config.toml
arch = "unet"
model = "image flow-matching model"
dataset = "photos with spoken descriptions (Open Images, Localized Narratives)"
train_examples = 203450
image_size = 32
horizontal_flip = true
conditioning = "none"
objective = "flow_matching"
cond_dim = 192
logit_normal_time = true
norm = "groupnorm"
activation = "silu"
weight_standardization = false
widths = [64, 64, 128]
blocks_per_level = 2
scale_shift_norm = false
dropout = 0.05
attention = true
upsampling = "transposed_conv"
init = "kaiming_normal"
residual_init = "zero_last"
optimizer = "soap"
beta2 = 0.99
lr = 0.0025
beta1 = 0.9
shampoo_beta = 0.99
eps = 1e-08
precondition_frequency = 16
max_precond_dim = 1024
merge_dims = false
one_sided = false
adamw_lr_other_params = 0.00095
steps = 6700
batch_size = 256
epochs = 8.4
lr_schedule = "cosine"
final_lr_fraction = 0.01
warmup_steps = 330
weight_decay = 0.09
adamw_weight_decay_other_params = 0
Rows from block 9 of a small image flow-matching model, named by matrix and row number. Rows with one number belong to one channel. Each number is 128 + 24 x the weight over its row's rms, rounded and kept within 0 to 255. All counts start at 0. After the name is the row's rms in percent of the matrix's.
After each channel's rows are labels from the 100 images, of 14848 (inputs lightly noised), where the channel reaches its highest value: "colour at peak" is the nearest of a few named colours to the mean colour under the peak. Only what is clearly more common there than usual is listed. The data: photos with spoken descriptions (Open Images, Localized Narratives). In brackets: how many of the 100.
# convs0: first 3x3 conv (model.decb.0.1.convs.0.weight, 64x64x3x3, each kernel summed), inputs 0-63
# convs1: second 3x3 conv (model.decb.0.1.convs.1.weight, 64x64x3x3, transposed, each kernel summed), outputs 0-63

convs0.0 081 [122 137 130 102 110 134 138  43 152 114  95 146 124 135  83 120 126 127 123 106 122 103 135 133 145 116 119 130 122 127 142 130 165 107 131 100  78 123 114  65 125 113 135  87 118 135 129 126 119 151 150  75 115  97 144 145 147 125  80 101 121 134 111 165]
convs1.0 066 [137 124  92 172 165 116 129 159 134 156 130 111 166 114 150 125 158  92 119 146 128 109 115 132 134 113 135  96 147 147 117 143 115 135  95 171 108 113 136 153 143 109 137 160 144 108 131 171 127 123  83 179 118 139 135 111 178 124 118 145 156  99  91  82]
colour at peak: blue (32)

convs0.47 083 [108 117 106  97 146 116 126  77 102 113 126 112 143 132  89 128 126 133 129 101 125 135 101  93  97 148 137 153 118  98 118 112 157 154 148 196 120 145 141  74 151  88 130  96 126 142 123 144 164 130 148  98 146  97 132 131 108 116 131 122 156 114 118  70]
convs1.47 112 [121 154 135 130 116 105 110  78 148  85 111 103 167 113 112 160 128 105 164 127 117 104 125 142 151 129 114 128 110 124 124 155 173 124 138 108 117  94 137  77 130 124  67  85  84 122 105  98 139 123 112 157 111 124 127 141 129  93 103 107  92 132 112 157]
colour at peak: black (72)

convs0.29 103 [143 150 134 120 111 141 113  99 122  83  83  99 145 142 157 101 154 119 107 132 130  94 130 150 114 104 133 109 114 152 164 141 129 138 107 157 103 119 123 150 156 126 164  94 139 135  61 117  94 133 144 118 193 111 107 130  77 116 145 133 149 133 125 103]
convs1.29 121 [117 123  84 108 131  94 132 130 137 196 111 164 141 131 128 118 126 138 159 167 111 146 131 119 105 145 107 147 122  89  85 114 111 152 105 102 106 100 132 110 117 126  61 121 157 108 117 125 134 133 164 107 153 133 109 148 144 147 143 169  94 147 107 103]
colour at peak: red (36)

convs0.1 136 [142 110 184 148 122 110 110 175  89 165 128 128 110 155 117 138 175 117  87 134 151 101 122 152 118 123 129 150 115 135 138 132 115 141 136 108 102 132 111 119 142 146 127 119 128 149 122 126 120 107 141 186 173 170 113 128  70 154 120 162 169 103 127 142]
convs1.1 110 [124 112 127 143 163 106 107 131 150 141 130  85 121 141 146 125 118 132  90 141  99  95 123 134 106 129  74  80 130 171 100 123  84 118 173 132 110 136 113 172 112 108  93  99 138 178 140 113 124 115 109 130 147 108  94 139 127 151  82 154 130 146 136 108]
colour at peak: cyan (46); green (41)

convs0.22 111 [115 117 161 118 140 112  94 128 137 151 135 121 131 165 145 111 123 142 149  84 107 131 151 110 105 159 116  84 164 116  83 122  91 103 104 115 132 147 131  74 127 140  85 104 121 155  99 158 155 121 132  84 176 108 131 110 159 121 131 110 167 142 117 124]
convs1.22 123 [123 103 110 128 130 163 126 135 151  85 144 140  98 124 129 146 116 108 124 138 142 116 131 162 129  96 113 151 127 143 147 154 130 141 101 157 106 126 101 152 139 126 199  98 146 137 139  93  81 147  70 143 103 155 131 135 133 144 165 113  74 153 156 113]
colour at peak: black (70)

convs0.63 131 [159 136 129 152 141 113 102 137  95 122  94 112  96 140 160 113 167 105 120 134 112 124 110 116 128 143 132 158 170 152 119 133 140 155 144 159  97  79  58 137  98 117 124 152 136 134 160 103 112 128 137 128 130 100 115 101 140  60 118 147  89 125 126 114]
convs1.63 143 [ 68  99 134 168 124 127 145 155 181 118 137 137  36 147 114 148 130 136 105 151 127 126 126 110 132 113 144 121 124 137 147 123 153 142  99 146 123 115  99 179 132 114 161 126 149 133 139  90 109 118  87 127 130 114 133  99 142 160 130 115  96 112 131 116]
colour at peak: white (40)

convs0.57 108 [152 113 112 103 152 125 138 140 109 111 134 104 133 168 106  92 102 102 146 146 119 116  91 134 147 104 119 130 135 136  77 109 133 148 108  91 102  92 149 170 148 125 124 109 149 174 168 115 138 146 139 127 168 101 103 133 111 146 138 176 134 178 105 155]
convs1.57 093 [167 106 121 128 155 130  78 129  69  94 152 130 132 150 116 157 150 160  92 100  92 160 116 118 114 117 120 118  67 128 123 133 103 133 142 127  94 124 116 134 106 146 104 129  92 117 129 144 115 165 113 123 153 104 105 103 161  99  99  94 131  96 139 144]
colour at peak: white (41)

convs0.21 105 [ 76 110 152  94 128 131 116 131 149 117 138 110 109 136 111 111 153 153 171  90 123 122 148  99 161 146 131 116 162 123  62 123 152 163 164 136  84 107 118 106 113 153 106 108 128 115 100 142 117 119 122  92 149  77 121 136 146  82 109 133 137 113 118 115]
convs1.21 084 [175 143 143 126 165 141  87  84 101 152 141 134 124 124 130 114 137 121 104 118 136 128 118  84 125 138 121 119 145 129 105 111 139 161 135 142 180 163 123  78 140 168 107 109 105 159 160 137  97 138 160 107 108 114 168 149  97 102 122 139 175 150 137 145]
colour at peak: black (74)

convs0.50 117 [164 113 107 123 138 127  93 119 109 130 106  98 114 150 113 150 129 124 138 128 119  98 104 112 116 138 108 122  95  95  92 166 121 145 110 164 111 113 138 128 114 156 102 140 127 141 125 137  76  69 134 118 149  86 137 144 125  72 120 167 191 125 148 108]
convs1.50 100 [118 113 150 187 136 167 114 135 180 143 169 142 135 115 132 118 124 158 107 124 125 144 133 117 145 126 116 157 157 158 167 140 144 114 110  89 114 133  93 141 104 115 174 121 135 168 166 123 149 129 129 109 117 114 143 155 105 157 107 152  85 179 139 126]
colour at peak: black (88)

convs0.41 093 [113  98 137  92 149 125 145  85  85 117 149 125 101 172 120 117 103 130 122 107 113 125  79  99 153 130 119 146 136 102  71 161 118 150 152  95 118 126 152  77 146 131 118 134 139 134 132 107 123 139 128  62 102 105 127 134 118  95 122 130 144 115  86 119]
convs1.41 095 [122 152 143 143 144 150  93 103 129 136 107 104 155 130 189 134 170 140 134 125 126 126 126 122 164 103 156 150 132 114 106 141 155 106 141 112 146 100 120 101 145 114 145 111  86 127 140 129 200  96 143  98 168 103 102 138 108 141 120 121 128 185 139 155]
colour at peak: grey (60); pink (29)

convs0.33 109 [156 119 139  86 105 119 127 138 125 159 154 134 158 132 123 128 147 109 155 168 149 120 131 102 116 158 117 156 153 194  87 138 113 113 106 102 144  95 112 174 151 179 115 139 158 142 144 115 147 142 143  95 167 107 107 114 107 136 147 168 130 123 124 148]
convs1.33 124 [132  96  97 131 146 169 128 123 166 117 120 125 151 139 104 124 153 148 179 138 146 108 134  90 108 126 131 161  63 125 125 107 103 121 126  96 103 106 110 101 136 180 122 129  75 110 131 122 124 160 134 116  99 157 131 162 117 116 137 100 161 102 122  97]
colour at peak: white (98)

convs0.31 091 [155 153 143 105 163 144 130 144 128 191 132 126  99 128 124  74 137 145 157 170 156 114 117 109 126 125 120 140 193 130 102 157 127 100 147 130 156 119 122 131 130 145 126 122 142 187 122 130 115 121 104  99 102 157 103 140 128 122 103 146 177 104 156 136]
convs1.31 083 [113 108 114 151 116 136 144  87 141 122 121  95 146 119 121 141 165 172 125 157 153 117 137 161 146 133 126 167 120 181 178  82  86 125 133 124 122 182 126  84 164 108 104 139 127 100 141 137 157 156 151 111 141 122 118 149 128 141 125 157 160 113 114 117]
colour at peak: black (51)

convs0.53 078 [142 124 165 115 162 115 111 137 120 134 171 109 135 134 105 156 151 115 128 166 129 152 117 106 102 150 109 100 171 118 107 110 116 127 136 198 162  99 155 169 147 130 166 148 148 147 139 139 125 122 132 121 102  90 116 103 123 119 178 150  79 130 139 126]
convs1.53 090 [134  83 105  83 130 100 107 148 125 104 114 109 114 107 146 167 135 124 124 118 109 128 131 109 185 135 161 133 108 135 174 139 117 122 135 116 162 182 132 146 141 115  95 104 143 124 122 132  83 110 107 156 130 127  82 176 128 176 110 113 127 140 102 144]
colour at peak: white (59)

convs0.40 089 [126 117 113 136 136 136 125  69 142 106 131 120 142 139 138 146 163  91 120 130 115 112 170 156 122 142 164 128  54  71 143 131 165 138 155 103 104 136 138 177 127 131 117 143 123 114 110 101 135 147 167 142 107 130 158 125 125 110 186 128 133 109 133 141]
convs1.40 091 [153 187 174 125 144 165 171 137  97 107 123 138 101 116 129 126 102 112 128 130  93  90  79 123 137 133 115 123  60 109 131 162 107 133 127 131 107 137 125 102 118  90 164  95 143 162 141 137 119 116  94 127 149 124 121 125 122 117 129  92 120 113 157 114]
colour at peak: white (92)

convs0.25 088 [110 127 127 155 123 116 123  99 132 112 115 137 134  97 143 152 157 178 125 119 123  87 108 112 125 122 140 110 164 134  85 109 116 112 145 139 121 126 118 151 127 128 123 133 130 153  70 170  86 118 121 115 115 125 113 135 119  54 122 183 125 105 140  69]
convs1.25 090 [104  70 130 138 142 125 158 168 170 170 127 104 116 152 147 117 108 108 109 141 138 114 139 126 159 137 104 151 144 142 137  98 136  88 102 135 147 179 101  94 159 140  90 123 118  91 154  91 131 110 146 134 136 155 105 130 145 153  94 131 164 132 154 137]
colour at peak: black (54)

convs0.8 103 [146 133 128 150 146 111  81 116 143 130 140 125 139 133 121 114 133 120 138 149 132  98 110 126 131 119 142 145 141 139 206 136 129 107 129 127 168 101 110 150 152 144 150 115 112 159 133 101 143 108 139 184 124 141 160 115 115 117 156  97 137 143  89 213]
convs1.8 101 [166 120 126 129  44 159 112 117 109 141 128  93 121 141 116 130 120 109 144 115 161 155 155 141 120 125 115 136 125 108 135  96  99 142 110 132 118 105 141 156  90 135 122 178 134 143 154 100 124 148 117  82 131 120 142 131 164 170 176 123 102 108 165 119]
colour at peak: white (35); cyan (27)

convs0.39 096 [144 133 164 139 146 139 103 116 108 138 138 158 130  84 163 173 162 128 139 156 159 130 119 158 115 146 128 122 145  73 131 145 131 151 122  90 124 176 154 130 151 146  87 129 118 161  96  98 146 122 120 150 133 157 108 127 138 133 176 157 162 126  91 105]
convs1.39 114 [133 120 170 197 148 164 126  98 110 105 111 125 157 143 111 120 169 121 164 110 143 112 112 111 126 150 101 151 117 164 110 124 106 162 116 170 146 130 144 169 101 107 136 125 125 142 137 152 135 118 163 154 100 130 189 116 120 141 122 117 111 130  97 102]
colour at peak: cyan (27)

convs0.23 070 [130 118 128 137 107 119 114  96 170 153 163 132 128 106 127 155 120 102 134 126 176 143 168 122 158 139 134 104 114  76 116 180 142 151 165 133  87 116 122 160  94 139 178 136 112 103 120 145 142 116 138 136 143 102 129 162 138 137 144  71 148  96 126 123]
convs1.23 104 [123 114 143 124 136 154  81 124  83 106 144 152 144 128 116 114 122  91  90 114 130  95 111 103 117 186 151 159 158  87 129  82 135 105 159 151 114  93  84 124 103 118  99 104 181 116 120 150 141 149 142 114 130 158 131 123 113 131 164 128 139 113 137 128]
colour at peak: white (52)