{"train_examples": 203450, "image_size": 32, "widths": [64, 64, 128], "upsampling": "transposed_conv", "residual_init": "zero_last", "eps": 1e-08, "one_sided": false, "max_steps": 6700, "lr_schedule": "cosine"}
Rows from block 9, named by matrix and row number. Each number is 50 + 10 x the weight over its row's rms, rounded and kept within 0 to 99. All counts start at 0. After the name is the row's rms in percent of the matrix's.
# emb: conditioning projection (model.decb.0.1.emb.weight, 64x192), inputs 128-191
emb.0 088:58 50 54 54 47 48 51 58 50 51 52 32 54 41 36 49 50 37 53 41 44 52 43 44 49 42 54 30 30 31 43 54 47 51 49 44 35 55 41 59 56 63 64 58 39 47 40 65 56 46 43 52 41 54 45 36 37 32 52 56 38 33 55 54
emb.1 112:43 45 40 39 44 60 64 42 41 51 48 16 53 47 49 49 38 35 53 40 66 57 43 56 50 50 54 45 39 57 31 57 46 46 53 47 61 54 38 46 55 31 55 46 32 49 54 49 36 48 47 65 48 57 33 39 66 47 66 38 58 62 61 52
emb.2 095:52 60 52 48 34 51 53 59 39 39 59 37 48 35 33 52 49 33 45 42 58 51 44 53 37 41 41 53 40 45 43 46 42 56 53 57 55 51 35 51 45 34 55 67 39 59 56 56 53 53 53 55 45 54 55 61 47 54 40 60 55 41 60 43
emb.3 099:63 63 50 57 55 65 53 62 48 68 63 30 57 43 57 50 55 24 48 55 55 53 66 54 56 43 50 66 54 39 41 45 46 44 45 62 63 43 39 57 53 51 55 69 47 60 42 52 55 44 65 49 52 51 46 45 37 51 66 43 54 43 48 38
emb.4 111:48 46 37 42 46 62 46 52 50 15 59 27 49 42 47 54 34 27 28 40 52 45 71 52 57 54 53 47 51 45 36 60 26 44 41 30 45 51 32 48 53 51 30 31 53 57 59 45 45 49 41 48 36 56 35 61 59 48 36 55 36 58 50 62
emb.5 104:41 57 60 50 31 45 57 52 57 43 60 29 39 44 23 52 61 42 49 48 51 52 51 40 41 38 43 57 49 51 57 62 52 46 52 55 54 45 36 39 53 49 34 47 52 45 46 63 43 49 57 56 44 51 43 53 21 59 39 45 28 36 54 50
emb.6 101:58 38 47 45 36 49 47 45 41 47 43 23 45 62 54 53 49 43 51 54 55 43 48 58 44 41 71 55 38 67 44 35 50 54 44 73 43 53 28 43 57 64 58 56 57 78 34 44 38 61 66 64 49 57 49 54 58 53 37 47 49 43 71 21
emb.7 093:49 48 52 40 62 55 41 50 54 66 57 40 63 53 53 62 48 50 47 35 57 44 55 43 40 39 57 45 27 49 54 61 59 47 40 48 47 48 42 33 50 34 73 55 44 50 31 60 52 52 42 37 59 49 43 64 42 60 64 57 36 39 60 61
emb.8 096:52 43 66 68 48 54 41 56 63 76 51 52 50 71 30 72 36 82 51 53 50 57 55 41 54 60 51 46 47 44 38 49 63 45 61 40 57 48 34 61 29 68 44 55 43 54 45 50 57 50 67 33 50 52 61 39 42 62 56 40 30 65 43 43
emb.9 095:72 57 58 49 66 34 30 49 39 63 43 56 47 50 55 63 50 74 39 60 48 56 50 56 39 51 54 37 53 63 52 47 57 37 45 42 45 49 46 36 48 45 49 44 25 53 32 59 42 42 46 32 40 58 47 47 60 66 65 39 53 50 38 51
emb.10 103:57 51 41 34 32 50 39 40 37 29 48 60 54 77 40 69 45 51 37 51 58 54 63 64 69 69 63 50 66 59 55 45 53 56 40 51 70 48 58 35 42 59 51 46 49 62 44 64 51 42 52 46 81 51 44 46 34 40 47 28 51 45 57 51
emb.11 090:44 52 39 64 52 43 51 46 37 57 51 49 60 55 45 67 46 63 65 38 48 35 50 42 57 52 62 28 53 35 28 46 45 29 51 55 53 56 48 55 36 50 42 57 50 59 49 57 61 74 43 50 64 50 53 44 59 52 44 37 43 53 51 48
emb.12 097:64 43 50 66 48 54 51 46 44 58 57 53 47 60 46 72 49 38 57 50 51 52 48 56 53 46 47 51 45 46 51 53 57 42 41 35 54 43 51 43 46 65 53 41 30 44 42 75 51 63 57 45 45 43 55 43 44 60 66 46 52 50 52 65
emb.13 096:47 72 36 45 52 38 29 55 56 51 53 55 47 49 54 53 55 53 41 44 54 53 45 31 57 49 53 28 64 74 54 55 40 49 70 58 51 44 60 42 36 52 38 39 45 45 26 54 65 48 60 61 50 42 46 51 61 31 51 43 50 52 38 43
emb.14 090:68 48 62 39 36 63 51 41 50 57 56 46 49 72 51 62 59 42 55 39 49 52 50 49 58 43 49 59 54 65 43 58 79 46 36 53 61 41 39 39 43 57 43 30 50 67 53 27 42 49 59 35 34 47 39 38 59 47 59 40 54 37 41 34
emb.15 102:64 48 49 41 29 43 41 42 55 46 52 61 43 58 27 62 62 36 36 56 57 58 47 28 61 50 54 42 63 51 56 67 49 49 33 55 43 51 49 34 46 50 41 70 47 39 38 35 45 48 81 45 72 40 52 66 47 53 50 58 59 39 46 64
emb.16 096:53 54 48 40 62 58 45 45 43 32 42 67 51 30 24 62 36 40 51 42 58 51 65 52 46 57 53 62 56 43 42 47 41 59 65 45 68 51 36 42 33 37 61 33 62 35 43 51 71 53 49 65 43 56 52 52 46 48 23 51 56 54 59 64
emb.17 101:60 56 42 44 60 53 44 49 54 49 51 48 58 69 23 72 56 50 47 50 48 41 44 57 56 69 55 51 54 49 42 42 46 54 57 35 61 60 30 52 34 49 43 52 58 66 57 33 47 40 51 67 64 44 57 42 59 57 51 66 74 51 53 42
emb.18 099:58 43 65 46 49 40 47 37 57 29 52 54 55 55 32 56 51 39 56 35 57 33 51 52 40 42 55 54 52 62 50 57 35 31 52 61 54 46 38 55 34 48 48 27 63 52 52 47 60 64 52 63 43 45 50 58 33 42 45 55 48 42 60 59
emb.19 105:32 46 46 51 60 66 50 37 36 67 46 68 55 49 15 51 44 52 55 41 62 63 29 51 34 54 72 40 48 52 43 50 47 59 49 52 43 57 34 45 48 48 42 67 44 53 47 59 62 59 46 60 58 54 62 51 57 54 47 65 53 39 60 75
emb.20 095:56 61 55 36 31 41 40 29 38 45 40 64 54 40 30 59 51 55 69 48 55 45 43 46 49 41 47 58 49 33 41 55 52 48 32 49 53 40 39 49 31 43 50 32 66 39 47 64 41 34 46 61 43 45 50 32 47 50 56 58 55 58 54 51
emb.21 095:54 64 45 45 78 36 50 55 45 49 44 66 50 50 33 53 47 63 57 50 45 51 63 45 59 36 48 51 50 43 39 27 58 57 53 66 42 52 37 40 36 47 60 56 44 46 46 41 50 31 45 55 60 46 55 36 53 48 64 61 61 53 35 36
emb.22 088:54 64 60 40 37 49 45 41 53 55 43 67 51 61 28 52 58 24 29 42 55 40 59 55 27 52 55 53 47 56 41 47 47 60 36 70 57 40 49 38 32 53 51 52 62 55 47 50 44 46 52 60 54 49 35 48 62 46 47 53 48 58 54 50
emb.23 102:57 51 50 44 55 40 42 35 44 54 44 68 59 55 18 55 55 53 45 46 51 45 47 46 38 51 46 62 53 64 37 47 54 50 50 44 38 46 25 36 36 60 54 57 58 52 69 69 53 31 57 60 49 44 57 43 38 71 54 48 43 49 56 47
emb.24 106:44 56 65 44 58 58 47 47 46 53 58 54 48 47 30 57 52 49 48 54 31 55 46 55 38 54 53 58 51 50 56 65 60 62 47 58 62 60 39 44 26 57 44 52 52 51 30 59 50 45 55 66 48 41 45 42 35 52 57 44 19 43 50 40
emb.25 106:54 38 61 64 45 55 50 39 42 50 38 44 40 35 60 41 46 75 51 63 42 53 34 50 43 50 53 57 46 47 43 72 52 58 35 53 54 45 63 55 58 46 46 30 44 59 50 63 26 50 37 53 46 48 54 54 60 46 35 44 52 50 52 64
emb.26 104:62 45 52 54 52 48 44 54 50 24 35 52 47 43 46 53 47 34 49 57 43 51 30 41 39 43 49 61 62 60 49 65 78 50 47 59 47 50 63 47 55 46 51 37 48 40 37 28 51 45 41 54 36 44 59 63 49 54 38 54 58 54 29 49
emb.27 101:52 53 43 34 49 54 66 44 40 49 37 57 37 51 51 59 66 65 33 45 52 51 56 45 38 41 50 63 35 54 44 53 43 57 39 73 40 42 52 56 41 42 70 59 33 44 57 77 37 40 70 68 49 56 52 59 54 57 27 58 60 37 54 37
emb.28 080:32 56 40 57 32 39 40 52 60 74 52 63 48 44 50 56 56 62 43 45 43 44 64 44 63 55 37 46 42 58 58 60 54 48 47 57 67 28 27 38 42 47 63 58 33 62 43 35 48 38 66 52 38 48 41 64 38 71 57 56 48 69 41 54
emb.29 092:42 52 63 45 62 63 36 37 59 60 66 57 45 50 48 44 64 51 44 62 49 47 63 41 44 54 57 55 64 55 69 76 46 37 36 52 46 60 43 37 36 53 58 44 45 54 50 47 53 58 51 56 34 34 43 50 58 49 58 44 63 47 41 56
emb.30 119:39 48 52 43 44 58 42 50 48 88 51 52 43 28 56 42 43 72 42 42 46 49 41 43 39 56 56 58 53 41 51 67 57 45 47 48 48 45 51 52 37 40 39 50 55 58 52 43 36 59 42 51 55 43 55 51 55 42 26 58 56 51 38 60
emb.31 092:45 75 53 41 42 56 42 50 67 82 49 58 40 42 51 46 43 77 48 45 49 41 51 48 63 42 61 57 56 31 59 65 62 50 43 52 48 31 51 53 43 43 45 51 50 64 43 37 29 62 47 70 66 67 60 65 46 56 70 50 50 43 60 60
emb.32 098:36 63 66 66 51 56 29 52 53 46 52 71 40 54 79 40 40 43 48 49 42 35 70 41 52 65 42 52 56 28 52 38 45 50 54 56 48 41 49 46 82 67 51 55 45 50 48 35 42 55 46 54 46 54 39 41 41 54 42 44 62 63 67 65
emb.33 106:61 49 46 49 52 51 31 51 65 62 54 72 40 47 68 50 31 39 32 65 50 48 58 56 69 65 54 46 58 64 45 36 46 55 55 48 56 49 20 57 78 52 51 52 63 54 49 99 56 49 58 47 51 53 56 40 46 48 55 26 47 55 55 45
emb.34 095:46 45 42 51 46 49 53 63 46 56 46 67 56 64 90 48 54 44 33 52 41 41 58 60 46 56 47 47 46 55 39 35 53 47 49 64 47 39 39 50 75 51 47 56 50 59 62 67 39 48 47 48 59 48 42 57 55 43 41 25 49 62 67 51
emb.35 102:51 49 43 56 27 45 62 70 65 36 63 84 69 53 74 50 55 46 33 59 48 47 58 41 49 48 42 51 42 45 53 41 47 39 35 58 31 44 37 38 71 48 52 31 44 53 36 41 53 44 38 54 47 52 55 34 54 47 48 50 51 37 69 48
emb.36 104:61 44 49 35 34 55 45 52 55 50 55 75 49 40 81 48 56 62 35 49 37 34 54 47 59 57 46 30 44 48 60 56 67 47 68 69 62 62 40 45 64 55 61 52 54 43 49 37 64 69 44 58 39 44 50 33 45 52 60 40 51 58 38 47
emb.37 104:32 55 40 46 55 51 47 65 37 74 43 75 51 44 71 34 22 61 40 57 35 58 64 49 55 47 48 49 53 46 46 37 44 59 54 28 44 62 33 51 97 40 42 43 43 66 71 59 60 59 38 50 40 48 55 35 64 52 47 45 49 66 62 46
emb.38 104:46 46 37 44 36 43 46 49 57 68 51 79 50 53 83 50 39 60 42 44 61 48 44 43 51 57 43 45 53 52 57 47 60 54 58 42 48 50 37 57 76 44 59 46 61 69 37 49 40 44 47 49 54 50 57 54 56 62 64 40 63 50 62 28
emb.39 101:37 46 55 41 45 52 60 49 68 36 62 64 52 48 46 39 59 42 20 54 42 38 47 47 57 55 51 60 64 53 68 41 54 42 57 50 59 55 14 47 65 57 32 37 57 53 44 64 59 40 60 46 55 51 43 47 26 65 37 46 40 38 51 42
emb.40 091:57 47 56 73 81 42 50 40 56 41 54 72 44 52 64 45 33 52 54 44 30 64 57 43 49 64 56 33 47 48 62 49 53 53 36 56 58 49 53 70 10 44 59 50 54 46 58 44 50 53 30 50 41 52 50 41 65 58 63 46 51 60 66 52
emb.41 103:32 52 49 53 65 46 28 43 44 59 39 72 39 45 56 36 54 34 52 51 44 57 57 52 47 55 46 63 51 64 72 41 56 50 46 53 62 57 59 53 26 61 44 65 57 46 51 45 68 45 42 31 31 58 37 47 51 43 42 55 39 47 58 48
emb.42 097:40 65 63 51 65 50 66 57 32 48 40 41 50 46 70 60 58 46 45 58 57 53 67 60 51 46 53 38 42 43 48 50 51 59 39 35 55 51 54 47 30 54 56 53 62 70 64 58 36 63 53 48 32 51 30 38 38 60 61 48 47 40 47 57
emb.43 102:69 64 54 47 48 45 59 49 49 61 44 56 47 76 70 42 45 44 53 32 42 61 60 54 58 74 52 45 50 51 67 49 54 55 42 59 74 47 46 47 14 50 46 50 55 51 63 67 47 52 40 47 44 52 24 44 45 61 25 49 44 48 26 71
emb.44 109:63 62 64 27 37 43 68 54 62 49 42 71 40 61 57 58 67 50 58 44 45 48 59 44 50 56 53 53 61 53 69 42 38 58 34 55 65 54 62 51 41 62 71 43 35 66 49 70 54 49 55 48 35 57 35 41 33 55 40 66 47 56 49 54
emb.45 097:56 45 62 57 44 48 42 56 58 56 41 64 56 52 54 47 29 42 48 24 43 48 52 49 45 60 55 52 49 61 59 47 48 66 46 41 65 49 47 58 18 37 29 54 45 74 64 50 47 63 53 46 37 56 42 53 70 53 12 59 41 51 55 50
emb.46 103:48 63 51 44 56 45 45 56 71 48 47 59 44 56 59 47 55 59 50 45 62 42 45 57 51 64 57 53 40 50 72 23 55 44 50 54 51 53 51 43 17 50 49 61 47 58 64 39 56 50 51 43 52 55 46 56 57 50 86 47 60 49 36 43
emb.47 097:46 55 47 48 50 43 40 43 65 46 43 59 33 47 60 43 41 36 54 37 59 47 23 49 46 53 35 51 60 27 62 50 56 43 60 56 48 47 29 52 24 37 39 55 55 69 46 42 57 59 52 38 59 63 43 58 38 48 35 49 57 37 48 76
emb.48 115:43 55 34 45 50 64 36 51 52 49 44 53 48 60 56 42 67 49 45 42 43 64 46 41 58 51 56 55 45 56 54 55 50 50 47 53 56 38 43 42 37 41 59 81 47 47 72 42 23 42 46 52 49 57 32 49 51 53 56 63 47 49 54 49
emb.49 119:46 50 49 53 61 53 59 52 59 52 33 53 55 43 47 29 65 50 58 55 45 33 29 59 51 65 55 66 45 49 63 38 47 50 37 42 53 39 32 66 26 36 41 57 34 57 41 52 52 35 41 42 50 57 45 51 54 54 54 70 28 46 51 40
emb.50 104:55 24 50 53 46 50 60 52 41 36 40 33 59 48 53 61 62 35 41 61 39 42 52 42 46 25 45 51 47 55 51 61 40 47 35 50 28 37 47 53 44 49 58 56 38 32 49 69 51 43 58 54 43 48 34 55 42 39 75 69 33 50 52 59
emb.51 100:44 49 42 33 49 61 43 54 54 43 46 45 54 59 63 55 52 52 44 35 48 64 58 59 70 64 57 43 54 48 58 56 47 51 49 37 56 47 47 36 36 37 53 39 51 51 59 28 46 64 37 41 34 56 39 39 43 63 55 79 37 57 54 51
emb.52 098:33 54 55 42 62 60 60 51 54 47 54 52 64 41 73 41 51 43 37 54 44 53 48 56 48 58 51 42 37 45 69 56 50 57 49 48 53 42 45 53 34 41 37 41 39 46 65 49 39 61 54 55 40 67 33 43 50 35 59 70 28 56 52 60
emb.53 089:53 55 65 46 55 64 53 57 64 52 52 44 48 46 57 47 46 54 49 61 40 61 61 44 52 61 57 36 47 43 44 38 49 45 32 51 45 45 55 71 30 47 52 44 56 35 52 57 35 56 33 37 52 70 31 56 49 45 39 54 40 55 45 23
emb.54 095:37 43 39 44 36 56 43 53 66 44 49 44 51 46 45 56 26 64 57 51 55 51 51 40 37 35 64 51 48 51 43 80 44 48 52 32 44 44 39 51 26 34 46 54 52 52 53 34 51 53 61 46 45 51 29 46 64 33 57 65 44 46 47 45
emb.55 108:55 64 54 36 45 52 51 56 63 26 38 49 63 59 55 49 56 51 34 53 51 57 53 38 50 41 50 45 42 55 45 57 55 56 58 52 41 42 40 34 38 42 52 74 48 43 52 54 33 68 47 44 38 62 33 51 48 25 54 70 32 43 51 51
emb.56 089:32 59 60 50 37 60 68 54 62 56 53 68 56 46 71 38 43 36 52 33 32 41 59 63 44 60 51 58 36 45 64 56 43 62 56 50 45 53 22 52 29 51 48 33 41 49 56 43 48 49 51 48 43 56 40 33 54 46 56 46 70 58 45 63
emb.57 115:36 52 60 45 41 53 29 58 54 65 33 62 47 54 54 45 59 46 52 23 44 52 50 48 63 62 50 38 52 48 58 46 56 53 51 52 66 39 32 63 34 64 79 51 50 55 53 55 54 52 50 52 55 44 48 41 55 47 46 31 66 49 58 53
emb.58 099:25 57 42 73 56 50 35 58 54 50 47 64 38 56 57 45 56 38 46 32 52 44 52 43 64 44 39 52 34 47 52 47 37 51 49 29 54 51 20 45 20 41 46 53 46 32 65 50 50 52 57 57 69 66 52 46 49 51 67 46 59 45 48 57
emb.59 095:41 41 55 52 54 47 26 55 58 66 41 66 52 50 54 45 43 45 37 40 49 48 61 50 55 48 46 47 45 48 62 46 48 53 47 40 39 45 33 45 27 49 49 44 41 39 47 72 57 54 55 44 41 46 59 51 60 55 60 45 64 57 49 56
emb.60 095:54 49 43 56 34 39 40 42 53 54 58 63 34 47 54 52 75 63 54 51 49 57 56 44 54 41 50 49 57 44 67 51 44 58 57 42 49 57 33 69 34 54 46 67 64 28 61 42 52 61 49 44 52 62 45 44 49 61 34 60 63 52 43 52
emb.61 098:58 41 61 72 38 56 38 51 54 49 47 72 51 37 60 40 46 52 41 45 29 45 54 57 68 46 40 53 45 42 48 48 60 49 40 56 41 60 28 53 12 56 66 68 36 51 48 39 58 52 44 40 28 39 49 52 59 57 63 56 60 55 49 56
emb.62 103:55 37 40 54 46 52 41 52 54 43 41 73 51 44 68 43 37 62 64 32 51 54 50 43 48 48 58 51 43 53 51 43 57 57 52 40 59 49 16 70 34 48 46 69 48 57 33 51 60 60 25 35 46 48 57 46 58 39 64 49 58 46 53 39
emb.63 094:33 46 25 49 50 45 49 59 59 57 48 52 48 41 52 32 38 48 43 33 48 42 45 54 68 58 62 48 51 37 71 48 54 61 41 46 68 67 13 57 35 37 38 56 39 67 49 32 48 50 46 38 75 52 38 37 59 42 41 55 55 47 50 60